python train.py --encoder_arch="vit" --model="image VAE" --dataset="photos with spoken descriptions (Open Images, Localized Narratives)" --train_examples=203450 --image_size=32 --crop_scale_min=0.7 --horizontal_flip=true --bottleneck="kl" --downsampling_factor=4 --encoder_norm="layernorm_no_bias" --encoder_norm_position="pre" --encoder_activation="gelu_tanh" --encoder_mlp_ratio=2 --encoder_head_dim=64 --encoder_fused_qkv=true --encoder_bias="none" --encoder_qk_norm=false --encoder_parallel_block=false --encoder_inner_norm=false --encoder_patch_size=[4, 4] --encoder_conv_stem=false --encoder_layers=16 --encoder_width=256 --encoder_positions="rope" --loss="mse" --latent_channels=16 --decoder_norm="batchnorm" --decoder_activation="relu" --decoder_padding_mode="replicate" --decoder_widths=[48, 96, 96] --decoder_blocks_per_level=3 --decoder_block="basic" --decoder_attention=true --decoder_upsampling="nearest_conv" --kl_weight=0.001 --init="kaiming_normal" --residual_init="none" --optimizer="soap" --beta2=0.99 --learning_rate=0.00095 --beta1=0.95 --shampoo_beta=0.99 --eps=1e-08 --precondition_frequency=20 --max_precond_dim=1024 --one_sided=false --adamw_lr_other_params=0.0008 --max_steps=5600 --batch_size=64 --epochs=1.8 --lr_schedule="cosine" --final_lr_fraction=0.05 --warmup_steps=160 --weight_decay=0.3 --adamw_weight_decay_other_params=0
Rows from block 10 of the encoder, named by matrix and row number. Each number is 128 + 32 x the weight over its row's rms, rounded and kept within 0 to 255. All counts start at 0. Numbers have three digits each. After the name is the row's rms in percent of the matrix's.
# proj: attention output (encoder.blocks.10.attn.proj.weight, 256x256), inputs 0-127
proj.54 109:098122128083108107140084096109180129102141145143126138130098141130116149112105088137112140165138131130109105157115133095154148141101132162107139082109152115154116101119129134157101099185125119170105091144114122123180174140089106126178113144113154124161149107164142127154124222103180155129119103174090153156136155144090113130116132104184126148124169141133089126101132130158138112149089
proj.55 095:159115141106081107122090152099117145154203130143141138187096100145094187137088139109159128163185179113171140145127125149124105090097099140134138142108090100081086126182134064113099151129122146100077167153169138100041134093136100094141129131108172110175071095198154136106114147150141127150175126074134129115147074141158086131193110132102179151073120112088132077104140164108111121068108
proj.56 096:072134100086147117140116104085094115168176078141107117077062103180084171124179134140132141125153066113153119108091156121139187150149141163111111105112124131103122133186076169169127129092108136129081161113153092087146124097140158144095092096087137177120087135142149110136126134114078147124122074133159145109117154081104097114130123133169120115197123099163103081088077071129100113166093
proj.57 097:148142072165167089110053144119155135112175172154148106087146144145130101081081124142114112094115097103132098127133174123089132104124143105115115168090120178150097112171169158097103113124162116112130131080135132137112103156122161117138110127143119081103188125128156178152191147092093093109159062121117160136132154192145240144168154176153123173137159110149094154156184143125177072095166
proj.58 101:166153136162132117135112083115100099120172181080112096132105163116155126119125125118111131151108111087071125101129125121137150166032130136097120181134099072132155141132121183132123149149118123094149129156119114151090135092088081133155140113137110127166106133088090138124140150193090113110070159137081126104134125044143159077095084185090157099114071092094146131152174117093131153122092
proj.59 102:112152133122149105086128187140139143131139144091111099160178088109102142083115139129134099123148148144152123125124170105140156086159111082090174123180128137099162090133164131067090156110108132091070155095118097158137157120124160135134160111123135068143187177124103104138163160108094093129125069172135124164109105132110129101133132087133174133063118069153107119082133135037101106171121
proj.60 106:135137122100107139083135139214171128159121134110132113140102058127094144154175124150178120169123136113077109098106127125179164160141123150137120185132149105112132098089186137110155146082110101102159116147103146085109135135099148082088140111119149087147098090148148114094112114098143187170127114136186092088123173114136171121136132065124124174103147191112181114100144099086098148105097
proj.61 085:188150123166110127074153122146175105187176157151092133049156172100103064158126172117134120164204110158119163107110092124112172068142115166153119130110091098134152119136099089059134169184138151088119146116071072142132061153130136093120128082136139126154157094106129146127060132142123146138126090117129136083156137107105181124096179130158173128072134150105153127158123116132116117156110
proj.62 107:081141095108096143163102217174143127143162127135135173088183132151109136184045103130108134137155139125116117124099122123122075100108128130168067164087166112156162141111150141114178105124176114133082091117089135175145115090124159158126114167098125116114089153140117103119093128158158120109067105176147175156131099116156189121109105135123127183136142137100149136175176131110124159118198
proj.63 095:095135133142150164146150092156066126120116133154130060107146168113130103132084112117154136159131122113137148140125115127098061153124160140097128068111119085054055105096136136074135162137139101106104127109119155174066138174115151133178114099115150076156086061146141135081088145101166148142186136141122119057120182187121088065120125125149086132106110196149143142113167120089145134061164
proj.64 100:160124131130167113148082179067112171106106148162115127095074157128092128089135125162094124133075120134124130122159155125083133165148175088116087086084161128138142113103160142206154075127131144134139138120080080163165163177145128085127149100164130135094123099186111172160054102153111085146122149102086119152107119129121122112131087139120098152111108073126106087152126103137134136095067
proj.65 090:133143140121158169177077099138156104150078130134128103101127133126130130124097151143098116154164096201132187132174091077119100121186105092128148141153191089088102095143099093121112158128129103141065097117163081128107151093195139113142134137116127102078107142112112143079065119086134176084178078085095113154163229145093134120178132144165160103170107126156132086083125141185165098166060
proj.66 095:111169107115172104168099107134104141154183144111126112108159122070084101150121115056122125209117160120130117129120136148124082138112111138117154138097101144068107177078141162144107168145151127142120160106082101173055132179187120152156109139101104137116192120074162152109121137123171140118129085121144111180202175114148150142159119171122081123130104134117170131088090099101138100135109
proj.67 096:145118104122140118075132157087127150154143094116168130137139109159108109116087162100126114148135102164139183111162090139174166120105165074122145153077205128107153119124085110139158134155127153124133125113118130157097245155132126124146205112115106178147115142110129117091127135142118213121154147125163145175138141158091098116138102049127121103123138132140090068097146225112114115076116
proj.68 096:173094164154103142119125119157123144178111151147104101123133095105136152135126137126109128167107088101129119105104144130150087087072179119139137105136108140154134167133118114129159196133090156101118126162127119109132178123124126103154132111108090134185114124151163085132153087085141132151024155117133201184108157109157119134114087119082142104100082115154197108144165123096129134146109
proj.69 101:123101113107148128148152161137161155113105116145117140107107172141148156119108153144147117123089135091141179198115083120149143079132142098125132129117139155090175115130160084088144137072075151169134166130105120157163151164133101218111135140108169118083213145101159161143130132103101110146169039120097139074138133100063153171129096097141100135121145179144070080103112120164178077164141
proj.70 102:100070123150116104114101104144199172131147158102070153152113119139113169096145196105105122122117135085103124116166172083156053130096112122130112095169114133110141144101152138134144127136112149120115142173137141129112154142056161141138114126131072150146153130177165111113147110118135153189184125095148106140124145135095127158115105099120159125149135136122119147085144171116118143170112
proj.71 099:173056144093114128100133102064137212054126111151163140156180145126081129113147112106174129082146127087116072139157179126084105159075170137158106131109082102130119108138133149150035156125151087124121085111167138161130155117192105139135129136124113171178122112134140118114063121166142036102113148109124152127143125062171182123129147139069159126113102126107143177113160102114151162087152
proj.72 098:125143054115165136131092139122135090113148114111113126122139113056132097109138170116169134125145130136100088102116062171115120121115092112175138134139132107160144153184081096145127074105112160119141098107073147159120149147155159068136078179083153169107166172099105154095082100098115075152100123144109092144166167134162152140073134155133119138177143110131172127121121101100088103116111
proj.73 115:142128121091092146126120150088095120159054125099127132155079141108125117161084133148136104115109139127077108109134110117130079119141129113095139119128104172114142147106155132089098119123161116147123122088166133128168127147167075165164132102114110100154136150171145106147137114091132124110142111126134142124168099175070117143111102116158087136124153146118157134145127110192130095154116
proj.74 094:127172159098132147129094108098120139157137146106091153120110138076102140126104135108154119085103114123123141089128123118137159110101148068151090144091147120109117165128131141120156117145107114121117127117080160140109133083075166119089092133143123086056094098189195145150117165161155065086133079105159176153184121179078191140150108173122120171106158102128162185154097099117145085202119
proj.75 095:077139092105143151118083101168182137145148150105095134105120102162116108095174079099095134112159156156188112128106105139095090091125150099067136087114146143121068137168112183131109120145087116152072118118150146129110202156104078136118176122171156167116189072135061156123128118088069140102156089122128164113160148125124130058122083134148107088088112106113149156134130156124143095098142
proj.76 101:120142133172141184092140148146152099101163090104186098099103135144081149147123087130127136098096103145115175127102126115153221108092081086133143104125152169126151156146102138099126131162134103152165148106126102149105146072149130127116103077105098168127109149115105136149128135121135145138123165124151146093171184169141123159121178077110107117131113158145150127176170133133178154122067
proj.77 098:130106133114141179135101194170112109119109135181109113143153136141163146165210178152135147156124062125144110120128126080155108139105179167128068184124158148161150143190116103117140122169090137112163157138144099131118086151091145187167108146135106028171104092125126113063086105125112180091151068151126126160098084138187124129115163087117119135141144120134126166143107143135142185113109
proj.78 095:105146096156174137147159184115100081103087095146154118174139136103143079161107127134146127144105116113126177070148120088113147129162152148145143173136124141124135134133115114141061150121139122104192213137116128099071103151190167086104165156066122161147162124114115159155160137148128106187142144177137102149130216077139073104130153144117121154085163081115153079143150110092148199111132
proj.79 105:115167160140147146114157087124172166135120130118127176106118112104087110147135106108142108102170095143128154157100155123092072131119171159070203099155127119146152169133148093109147107152147162139137157140130112123140161142116122173096141081113136148126169192108192116132106123143162120138084076174088102102121100093125119172140132143110172062112142142136156101138113109122146110110136
proj.80 096:090129150150178143161133099134133133165106137180171134115144083111176126159129150108117103122071105153104095140093134119130146101134095154144158117097113149120138144139151139125154112054195119191087112123143150153164074126129143194128157086152074113156097186143138094088121092129215077108121117116111163124141127086162154138110159125075144112145157139144149142105101102140092111087161
proj.81 089:095087167060128093158113134128122106136128119097113147138112093117151111153123078117147133157193095092079104065089121109117170140126137141172126097149135149139098169117137094143124093042091122188157124184079142094128191136118184176148134111099081106126124096161139110155119069096210127114115184119092132164121124074159096114165116144125131162123116153146158134204136111101133113122183
proj.82 100:136081115116176098124098178125145127109131152143097120129116086098107110111141121108129123118141096150190119087104157118140122120065131106141171152145128142159088105122128085114141172163116124128094139161178078146093167121063119111109133096151212114156117126189148124176108156151122186166169159148110139130155166169096072166164085154109142121077171085117061178111090117114125113164139
proj.83 103:120152161124147144102080141119100186105129182144119140130106131094106104138136171111126158115080130124142116102148203194067122148080060149115149126175098162142084102128110107108127150124128137149129142137177116108130155095147108080163153096184127110107096077114116177139124096173086135186082108085117138133102091116158067073216132159157164146114105100157112182134110118082111131104106
proj.84 108:137161123146115132142115149173180109094125133128109172104159110093131091148126202096110099159137121121123163119180070123084127130152183146135137065096155131148154131114116101178135117134111120188058106121126055199147121157129112122143108103156072126070145125078083205138135164155078166132172193164112099108188141147113124100114156110127085134153135097116138116166121116107120093193130
proj.85 112:171152108149188109137127144153133157084120104163110112070088139125128127098155135132098176135117119165150159113132135140082161143126076142105139160138125164139123151185087159105155127160135117159127095156133129163143111116204187108113153166062133090137120074112143160124080155145083167104106139113074106133122154130127075135108106110128071149136112072135154142107156121125077182181173
proj.86 096:133155141120121141103087183118161127130127100138072153113160131137124162115153102093189155106177096120131119148113126138117177163087118138149108108133162119138126105137147112119149145143132082130066119051053118183128090090103107122069133123119114144120122126128142110122120125117142106146151146100132082201153209155112142148205120152165146118111093165177159131141114124115156141133087
proj.87 108:124092140139104160123118136148132117122141077129127122178163164064121101143100167130147142152154116150127142102098136152150078108137089126134140146125123150077142104127069098121132164112110087078116118166111168108086194155158128120098091083043170101135203124083097157121120100161127163050119143134094172084125179137173158097131185129133142133174143084150172146114170127118073124170126
proj.88 100:118090088143167083137092103182165147183140126097167095097120087181178143189097141103151113157179126100146126087127101098083166094122128119160073164109148149153152139076140154086128081113147185156160155100079175132146143192105136074125075102116136095137116158090145065118188115162100129137118179149072117155146098142180129097101050108157130147145082087094130101100121095152111077118117
proj.89 100:149173148152161137091120155096120079123092125101112104136132125107113124133150128119092127123132185138115133145132125091110127133161162107134135141177155183145123124176122113140154180098155104164148160167150114109105194154163129166169117169125108101106166111122109141098059155081095131156162111120133110164154052095160133130120160117108097125111155190183117127140129148134107114172165
proj.90 105:125142115103142102150123149179077166133099114107105163159128098139093151109085116099098119199161084158090136143157185173155147157144164170129096124114151106171149159103148136105104177099131129139114119100114086103107141146119141218117113140155143102108190159164089085158138158069103146111168118174132089108144117140105130179139188106154091166161146158113058118138125121138116088190092
proj.91 101:101114153178131117109086123151120185147149178116148112093076133150105168118146112146091088103104118168105109155175131163181115108136160134129095144172116139167119141136116163080150116107145147146132122167125094099108117077108081096100130177136127110138128127144148182148082143089124181150144130106112135146149081104103084163174097096151168108143078154130103112166120169150143158139093
proj.92 093:136106125081123136146145189142069094117185144125136102124115108133125154133130149105127128105138153165099087160126099148166132183140136109096122121098124123153180149115118213159134108125145103138137114132116194194103116094138102137089171115159117164125167097117100103138072130111140145176204107145072117159166106120116149110157139094175154103145111151138110112104117106173133085145159
proj.93 100:155137125124158090152135129067139057086135155112149088116162119175172150171171149138112142126099117110182126130056102101179141115145133166088145089152134142157139123090090111110119148117174100124111246184141121171124115087133059188130099163128095187170111154151102097111139155152140145135140104099166105155160115135088096116136164163141132127133137145086132120163119130169170126083119
proj.94 091:121099105124174150104157087132112123121090151150146141173122126129128179125125112129116118129123102089063070109089146167108176166115156163068121161151171138123126164130171120138104133106123134123121104104041102149181168210148148096129114140140124144117136097109134130113141182105130121124166116184128134137128141087124139133069092069102153107098133096171151120093103088104048104097095
proj.95 112:159135095104137140108161153164188119165090116121130116189105153124136132081155111126135177164164076156164165171118154121098089111127144108104150142157152117163135063149102155154111147143134121186134113185148158136126173071162117138172152124055089116112125114126078121126139098065126106146211147160090112149118146103073092109115168138159161105148092164187131148103142142127114111162166
proj.96 108:112130160138210191114118119159169121135143150115128153125123054118140143171121132140128119110140079113155137123100150085104113122111123154122169177115144097136155133143046114126142075147137141152101130149083189045193142097101136149176124114113125121156140145135141116152214151135132092145130080155170154139145130093146107114143157097175129128137141168156132111148176135111143100156151
proj.97 094:130110105160146145101128179112166132150127120103146149131097109135082076157126159133156096143118103096179114105099145170157102079142147111137153175143093177131142145111111121071076127137107167133120162142092092124146208131169127115144113102143109103159099176154163083158135134160201129123082105154173157144111194086120140186132083134124146140062104159131118087134169094112098110082094
proj.98 098:130135116124097135079095075072178168059068154131152141129158100082127120154079163137186150080162146196152125115126146099133077108115158157161153089194161188096137095201159133153119148098166107134118095124110132127172084108153117121084153156134176162152115104123131089109192101092116100156111165097100092142135128119037140126150116041135108081170132081143107110132090141116109101145146
proj.99 114:161135106187144098128099170117075061148149145137121109118109137105198130164130107147104103139192123165121072146122120100149136132143077151130130125148091132127104114136079140107138079136097121135131120183139097196107115124095177167107141128110160103103052037161147087134093167177093133186102137097131074152098085121180159131109153137116129150084118148096119152110113128163121174105127
proj.100 105:121162146129135108148153135113118078101125143137150199076166155103102093117167122143135101147165130161102115101169114110163097129111214098110138106167111123104089168133222085106083200164130174087115130168108121168095152134114130148142121128107132143161196154133133119107164078091189118189198152192158191171132148115154153158105116123126106107107082136117159119149156112165169177145091
proj.101 098:148125132115083108047111146084099144107162133089179095109130124134156149145141105149090151149148129094111144108146148145058167087171155069137164182230156128112096129166115145081118132058174150138121139127127185159202084140092130140149071128070131185153107148160128120086119153115162132132139150176114148136112173105139062114145144135108164126103146139117137102123160171110106147095192
proj.102 089:162068147192135131119114119102074081084107116125141073148146125150191118147102121120115126154083177105098123111161131113149143125138105190143078093117088080125211154175079130102108120135159090120123117126160136129086133070133093114111158136150089140112119175146107170115140117143153102145135122081085076096074143158058116157107144086086122108109090148068151112126113169132125180071083
proj.103 096:119133129156128077158101149151095135160148165117150121112110135115140149118089135114093128171151124109141094115113158134113100149124135169088123096098064137132134147127134153149112064100114170150159143159084173095067138041074170112107088140152136116168074153153088126154152089098145194125190144080117100122102097097074170147222138135116116157132147133130152163197153193161166146104102
proj.104 097:142168127116129173111110101147104162143072080159142114103140106218051080162168120113096163118132102137083168100084118131108135209139139107083161085130177150016153154138057149148142141154142188186080186150193133107116084117101144155115180128193076125108182125155123130128123178121101101133072112127117136145164096135134052204124149144101102141162157127118147149169096116162153138142133
proj.105 102:146128150083115123154166121120088168151193107124089133143139097121169149114130138139108103182165128191111170139161141080134145088109121133144148122144121122192126139139103136105126135151146149072118095110098155140144179195117159177143133126090145093115120152134148117180047185185138117166133152110056126135077132156138135180104116092118101138181161124195137080109135124155066132106113
proj.106 091:110112157161122106112126125149113057110117124169132102100150108116127134130125117092153159148099111113141117104153116103092091103105181128119164155112104165095037145175147126173188132139136112158078090151128105077119176123123137180091096163157136133148129159116095116132103139096115112136145095120122104093112134113098143125110110145105109131200131150095131123085126120120159097162154
proj.107 098:112156117155147165116116126118124099187124151111116132086105135134146121094107081139165145133145141174125118136191118158118114103048123099135114134240156081162170171147143126164097126171173059187180129059124115090140134148142152100093120083055116167133109161168106148137135180158136131121100144133118127102104067151200073096107159123149105154204085158156136118148168119074130139139129
proj.108 096:151137118117134142161108056119078133089136157147148147164089105111165170147104120132109140140105102093154113138132087152079144087102129131095171167129124108156118171137106119110062127145145190122088107097131109112129125148119123167123126126137133103070102160082139156098087136140119116150172129127111144125096190120178185145122099141158104181113181113101109148140139129159119121123138
proj.109 097:125134138137103147114170114113153135108139079114148140116133172131124105176151094154161100104101080139182169166130125151144111052076131133118146087125137151130134124110123100121144137173099120164146118118099181138112089107119134141087148148126164145156143107100158175077141128104120134183089164112159168120071126087101130138124104142112120117125164157141121140135110130148151129118092
proj.110 090:097088161092098090157176057161099115152146110209076126171138125108089107091132110134139120152156109106134080133096131073157112121108164096131172136114091108060121119188122091149120162136165214114122135158142162126096134175102172149167136136075099128100149094144172116031141113170097156118117121176107151136084169079143111127107168140107130135122086163104114131188133183103116112128169
proj.111 087:147142154127088085143137149059115156143107108099124165099094124120141153133100130150130113148128182161182107152105137085160187202130117094139095159121131128141174132145096117105130121198120081120121143119124120105131120133167113106091119179071162133110155115098059131138137149151160112138106109114121180077179156130178137153135099097108113069137145169119102102218153151116240126122104
proj.112 092:106097096089161137137073124133086162095132099137163123092153090171146121102098120117148080153175052145128122144181117108184069148124164131166126090083203090047133105175112163102152130107178088067126096146139212087137102155155104136105065124135145162126117140087173132129110106084101122190178093103100158114144099073152124101154186118154183151101116101151105120145166129185154092103132
proj.113 089:120128106165078127152116132095123098149102112197114074165147154140120165101174122155126094199136098119039107158122097100122168119163201167159100167118140109093132133140192113116187087132088098159124101153131152115099096106107173180106092115114118075154137118117075155151127160125071138127123095091136108112086135107074144118137162118096077101112144118106177097108118081091137124131164
proj.114 093:097141158092108158143110176142171179125096128095115119113114101147098041091123137091079113130079098108151161080109122205106096133133140081123079131110070102117107142147115131122084172107127170097072169100143183066116093146136186147135097100129150117130179099143150126139104154145125107171134147114098137154141077060117153141090110175077152092138124118136157114128202169156163156112099
proj.115 091:147120143128099145147147131104081176132134061168144106146141126152120164117140143168116125137132156093096121117149114095145181172109108177067123147078145158166164137151155168084177142127057117115122161136085136149082133143094174206119120156201094181095132093106158176165165219072132133177151086106118113066111171107106162114125102103131131141156105110114131066086121196169090074154184
proj.116 098:122098131141089144158204149072154153127113111145075116142115113139159065134166150116155120083146118139136141140152084179163101151108129086128102124154105155169175113173114136128145113124129109095158183127125139119139094116099129105070111154134168160133189128101105127133133074175116071124166105149048145118148170207168113116078099104133149130134154117161126145124112148113146128133150
proj.117 107:136132095114108120149116140134144129135057140132195121136169171064126127128185113127132149103119128089123123154091133115110140111121113112133085103163118116157156130113141111106152176123141132167140121123106187118169160113122156077117084083132190134071129151094122107140152141121156157118096116169139190105104139118129099101131115053090142121170123081153149090102049160061102130119111
proj.118 102:110135170103112097146110149126140117137127152096099072120169112102150138170172109150141110122120075109152103079092114097153068141101141111075107132138122108093098104154155142131105127115142119166147141144156096163168175166159144119160112138161157099134134168091156113042113139101158143087084116114136167163127103138108062172118198109151150140120180101170153112114131106121167131115071
proj.119 106:126109110114155134154097100082096121090129157146158168091169152107076123129139146128117114124105121121151102104091119146141123074167150138106104145080094143090172120145133151131119122097156129170168161111136137171141123121078142107160142123207149113085146146149114155164114079170060150078100152104168106133111105129131141094167141150080112092060087153089188145118137196132080142111147
proj.120 102:099163098147164152153079118177142112117115180133178098099106130101121106140146085108075153116119171123146110131117139161116068156105144105140099110108122053145125089143189111159126090133134118099182120133106075147154060121128151097104171148107138112181135120099170075104049130188125096088150124157103109109141079121129165120150095107107175136141130127080085115149172113125163180103184
proj.121 101:151121081177147121112083130109156045162100174125068161067152108192163124080099084090119131096122123166145162112116113125177169106144059101162114136115140145155098117111137115100165128122158159105108154142126081102106100110152086125120080136154157152147128199188100120099147152179155147093064084109110165166115137153141135155114091151135162166196158093114102104131108112133141122098141
proj.122 097:097123136121154107155126144123113150095115134214118094147157165114104084118130124132128142148095109111116107147136131135121171088136176154112129132153117177176109118153154151149138052145124107138100144131158085127111078088181066146137119163173111092173121183164136158109123156116117152151140188119161097133109112157054092189168152079156096116166130122150132132145099194138177129149097
proj.123 096:192122175162132166152135092113111116127085075103180126106126134128106154109132088154126133162168149085105159140172094099050149179162141118149111119182166063100134117091105088136178095163139149078117149119110116178098113067119163104158116154109135116121181148133148186096127159146130114141141163113139109191131110130129137128136136164172141138128090138117134076152113165136151084193157
proj.124 110:160105126170159131166117134112131099161119089129102152082153125160119122184113125110136122150122096133126186084105102119154163160128157115145080126141146132173095101123125105105162132136189102128079142134163136154155118146136119151123131152213093089087129180173119191090147084141138147091164146179145132071121141177085135115128126119101102114127138150120119134095135127158139108173173
proj.125 111:174115085133116119104140168138153090107097117109118096133133142092138138137130071143104092088115142087093109153111162126140120074062147121142109120129121157123116124119133088092130127159136154136134147084081138112171167100099132126065158107149140129157102174142119100095153090127148182107112060120171121140061062158101109169142163091128148122074120134101101163135139144208143137175133
proj.126 092:147188178125074156089121115104107142143148142092102111107155101103109057137110154147067126120079148120079102109113118080104091173134098093132108152149167103131150191098152074116107164117123103094057065123120111182182086148077152094148089130145095092159080084107180142092182136086124121095103084147077130113120135208149175101140153132119168179043069181061206098123129143080132110145123
proj.127 099:138084089201130114096150120109139115164119170143147165132100122135120117157156092145137145123111124115100130119107106126145144183144083140138104124158171120140125115119114155157079096135150171125132120145126146146134138190136129149167177127155105095104155123070188120125165036131067128108074091143151106079117094139143160077178170128104122177136109148133169156128112148086121100121220
proj.128 112:089147105159110171156091067137165181131145059124158128126120079162086203145153132130112125152076151093146117135126124071084169090165104099142135115112149111092126160113105146125107135112097154071168123155089166112156111142102150131136148132065125126129157106196117085135161169145143119089097133198157145156182159073177156130108183128117119076204144164116120133180120159116160057153109
proj.129 099:064111153117106173128131134154113186122139134138116140090150133137148118116148126140156135135170127157155112119092097135110157122095096135178082075125113121145147170113167149168120087064042094088119108139102170111104119176110131105111131068149083081155124083100131139147088128127112148116133095092094128129098143129114129119195061173120115155136093103088144135101074115113115102095154
proj.130 089:111101121088165175153108168119132146112064155119144104148060116146088151150150145115125102141103158139106145097134121071144133126092142129151144133163145129210147090137078124131125132036136077106123082134080161190147168058137139095138155091117104138093118119161147093113136152083119133187091117145151109061149158110097112133107121095129122149112133153158176065087192116127182129155131
proj.131 099:111142107142120147104131098146104139118142123173162105124122140080079201162156155091151150134143147136132129128171165094112157157074170083141129114119135140124101093158133096180109088139087102082153154114136073116141074075134126174123119155128145189135156154098097143187117097202119160140139205149066104127058130133042125085159095162178156090145114124164117157162176161098129134096118
proj.132 110:143094111103142120117133205135094139109140121132162093107185113132186112174126172125166159113129104187128116076086154162064124092114139130149131127116130143152141140139126111114136111113151171164123157174158131176155068090122135136105150137132122136146055070103126134167112176183139103163128112126092147106116125203149142136151105084214114118077148090132122143108125105157075157103130
proj.133 108:155148145112142140121166130129070150154140137135132160159148091071136113086100113111162116091121116186181218163080141098109137126090140076147170098174127166141156149174130137100147169159122112123082112177169092137075104160097151130150146116075066146101147138089085155119113157234132130118143136125058040134122160120144131128144114147108107156133107138129156177078149137146157156101149
proj.134 096:084157159160105102119176108076146194127069110127137113185051170150115101133112152122147121158148071115153139116143176080094141096150128152154062171144131157107168116150162103132109141125106146076125104159104136092162139158151150111056112145139112119121109123132147070126112070114097114146109080110127164144144105113155141205106124092078060115111104157161149088069137096109070162074107
proj.135 116:098116114104163157116096111162154148120140129164137151146138146128099078088117103147184088154157161142108115119106119125131115153123165100153155166095109112162121113114149099143121110104080089145082085090101112108140212102111096202161116139121153156159091193162112074183134126047115111140138060117135124143087107166055102107132109139152111122106123115129173091082134140111114135090109
proj.136 107:145130102147159200137085146158123119138127099125120159134143168097117110123101188183086117149052158126102118132132153117149124078157170165158125072134152162145155101155104101120102115176105128133115079095085117135111110128184087147138095147120082096097150078055111149123196193159099094118152128100115154130152144141094183105121123099170099144126104142065083119116083142157106123107122
proj.137 099:116148113141128130125174141106097117112096167167158143138135138098067105074050123130124131133165102135110147124106126104086133094116121208134182125099145156139095116070112186150103130110114171125085145150124120139100102155183113093136069133083134089111157151082148170103115183170117188120142160155098090147153148085089124103089148136113036090142173061111067080109114140160141190127110
proj.138 103:158100161094133096095076146135129129087133131113159150133153064111129186173110105145132159121107115125093121099177116105108133149108159085133177140122189170101125149158172064083132123104120118144128119140147123113117089100077108134138174109135173119115162120139145104143146066152105152118095126144096114121124044159063148170114159111188144154126193145106123094213114152126177142183073
proj.139 113:149117122185138068135126123117124112089124168080156107133138134082147141120139138126129121138114151118118171151117196086138076146086140115124128114094102160102124113147133147143128114190157146192097153124103110131098134096118145159124153159177105097127169176099126127102113139109111127153139104180143133082112128145076096074113110140117107102143138137105130115145129178160142112139114
proj.140 113:161127135128146122119112149117143116093152084103133136176077117124074146121099115128115124068118130126150156098103096076109119109147150116122081170176132111152164156133124128141176165108089139149104109081155105167173066076073097164094143095110125147161124158190094130161161135113104153141109162076122161138089116174131102131149110182150089147147150115152068129094141061192151080188090
proj.141 109:103165142151139152135082106104095160146168129149169167075147109162099142121138095093077122146068133092142090093105095149132135118111159160102140128161121125133096132150154127125095131099129138061115097139090163135083147150108128131096126161150155108194097123173149117159099130109158115110093173160130065125130118111116136149103099104086136172125181149120112103146139132051139149163118
proj.142 097:099116089155143145154137180130129109145113170140126111122143142129167113096129125093128133123126114096094075151121147101143141124128095152154122165128185091115127116147114183175197151151126120138117154132170073160114161122126078120096138114069091172076158110090157099114115087070161177069137109130068166168090126192128156110119124185119087112147158117132148126108085136151158130131104
proj.143 098:115134104133143086107108202106115130129137126136139103120134119121156123104103101160081060174141079162195170163122107131121124139137123140123174093083106176171156086131129088139120098123126180139105084113145170158153155104110140164140099164101152143111170162191053138153146149122169101118157135193116095142133103158094103192170096096153144159116156158166125161144129099125129140134142
proj.144 091:128105134149165179137118112133151096137172128158130080110091168132131116108164131105165103120130136062134180153131144078138148104172107085113120111126137147142124154090165160135140125088125127115106195152077123123162187216165112106151101101072182124122099141121099119157164150133158110078127068111161097124071116134134175154138131144149156122117113103105162163153104117135089085130144
proj.145 092:138133180077156126143095151141104133113080153138095092097172079129088102138086147128126133169093124135121149087135144129097135136147166164122158155119103111136088128102153129068122095108114121102133056156132173130101142189083188133130127135124111136149099119174098145090134152098094128115121139135131093148171124169156112136127127081217090123109085059136136181115124133127116066131083
proj.146 111:165125128134170102098077126116153149121083133151155160123134133078153120146125147125147091121168142130160146172099159099111168132150154118112117115144154164124084170122117153129129140188159159134168138119129171126125117123128138105098154100166130098165065118121141113072092077199103134142092080112141076109110103120143149173115068150107118185091140137089155113114083146091102161087132
proj.147 089:120113070060181141131121156134135071176113154119166122156122152122148131114137170136098101143067102164100204138139085082123163038135110163136096080084131041106164104157139176116147132128070127157084109091134110116128120136087062112161122113079108136112106103094157120115130092114095140055140046067186130142136147114106144161102082121115109174113105100130062122060133117166142098130131
proj.148 089:143100134191173160150083176154158050132198137114147133197133178139117148108084080147119111183107103137141150106149116137185195093116108139166079132124088199137119086117102149186077125172113146106072141143128158154122154152185095162133196143118157166041109108162212131068148092125106096110117102122157159149120114137142077087122142089147152086124119145111148148120085166156110139115112
proj.149 102:091094151132158121118136105104153110150119107133092080177126174177158107119121129142152127175163092055096103100149142122145165136099173135136106144100119140141105145069149166128116120095118141082157093155141104137103180139091160100106140091125089098158105127183116056122106068118148097106111149175152151151153133129114164119097139097125133084157154118178154107146145142068120064140101
proj.150 095:131143134101108096113109093134164121103127147108145170190131167130125118126116118168152138117114094125058140085101076118127174098203109171192127168134116145190100115164147128133141130167123140132181150104119114064094063136133143101136135076158142082125142173122148141128153094173129165114123164148157180132163138124098166136115121123110145093152157109107138125086134101163206157084153
proj.151 091:130108080125074144107086150093088090156183109170129175146129131108176101103130085132121123163161173136089102111109104094120131134134152111092152107103137167166143124188134172154131143143094062142028146098157214136148094138144179125135115119062094062086150092064094141141131112136161166082085162102073107090041104136151110154138150120097138128128132147120166097127153169116107189151086
proj.152 096:121140159089112147107149141154143116146159092143125111109056093131101137169103166102094128144127184099095107099166098142121152077203155128126136115065099140104095115112093142145137138084124139152118112111128160164130181151097207204065117162137109151100109128114121130126140165116157163113160166087111114120162138119099139130171171036134148152147097146115095124152187137115099102117134
proj.153 101:144115116135166066153081090109136125142142118148170125079097068088130146143119074150152087096200128110149210146109185142122142127144087148074109124161152165123084142136137075097122171133092177057151146131173152103182131133132124113070150149146127098110108169138131065116174092137091107146155084135089103138160134127153143159114128097079154123069060140159085069038119112058112124116164
proj.154 102:122136099135119177148101165175116127097171127171199108092175114121107149118078152109140182116119157129116097097150112145030172128116118107149164124128200197109134140127120098144137118126150166159106144163129110139163081054178107083141150137104078159133108159114134197126081132145121142136194161139170180141137172111136119125136150188117100090115138129138150194154129129136084189148144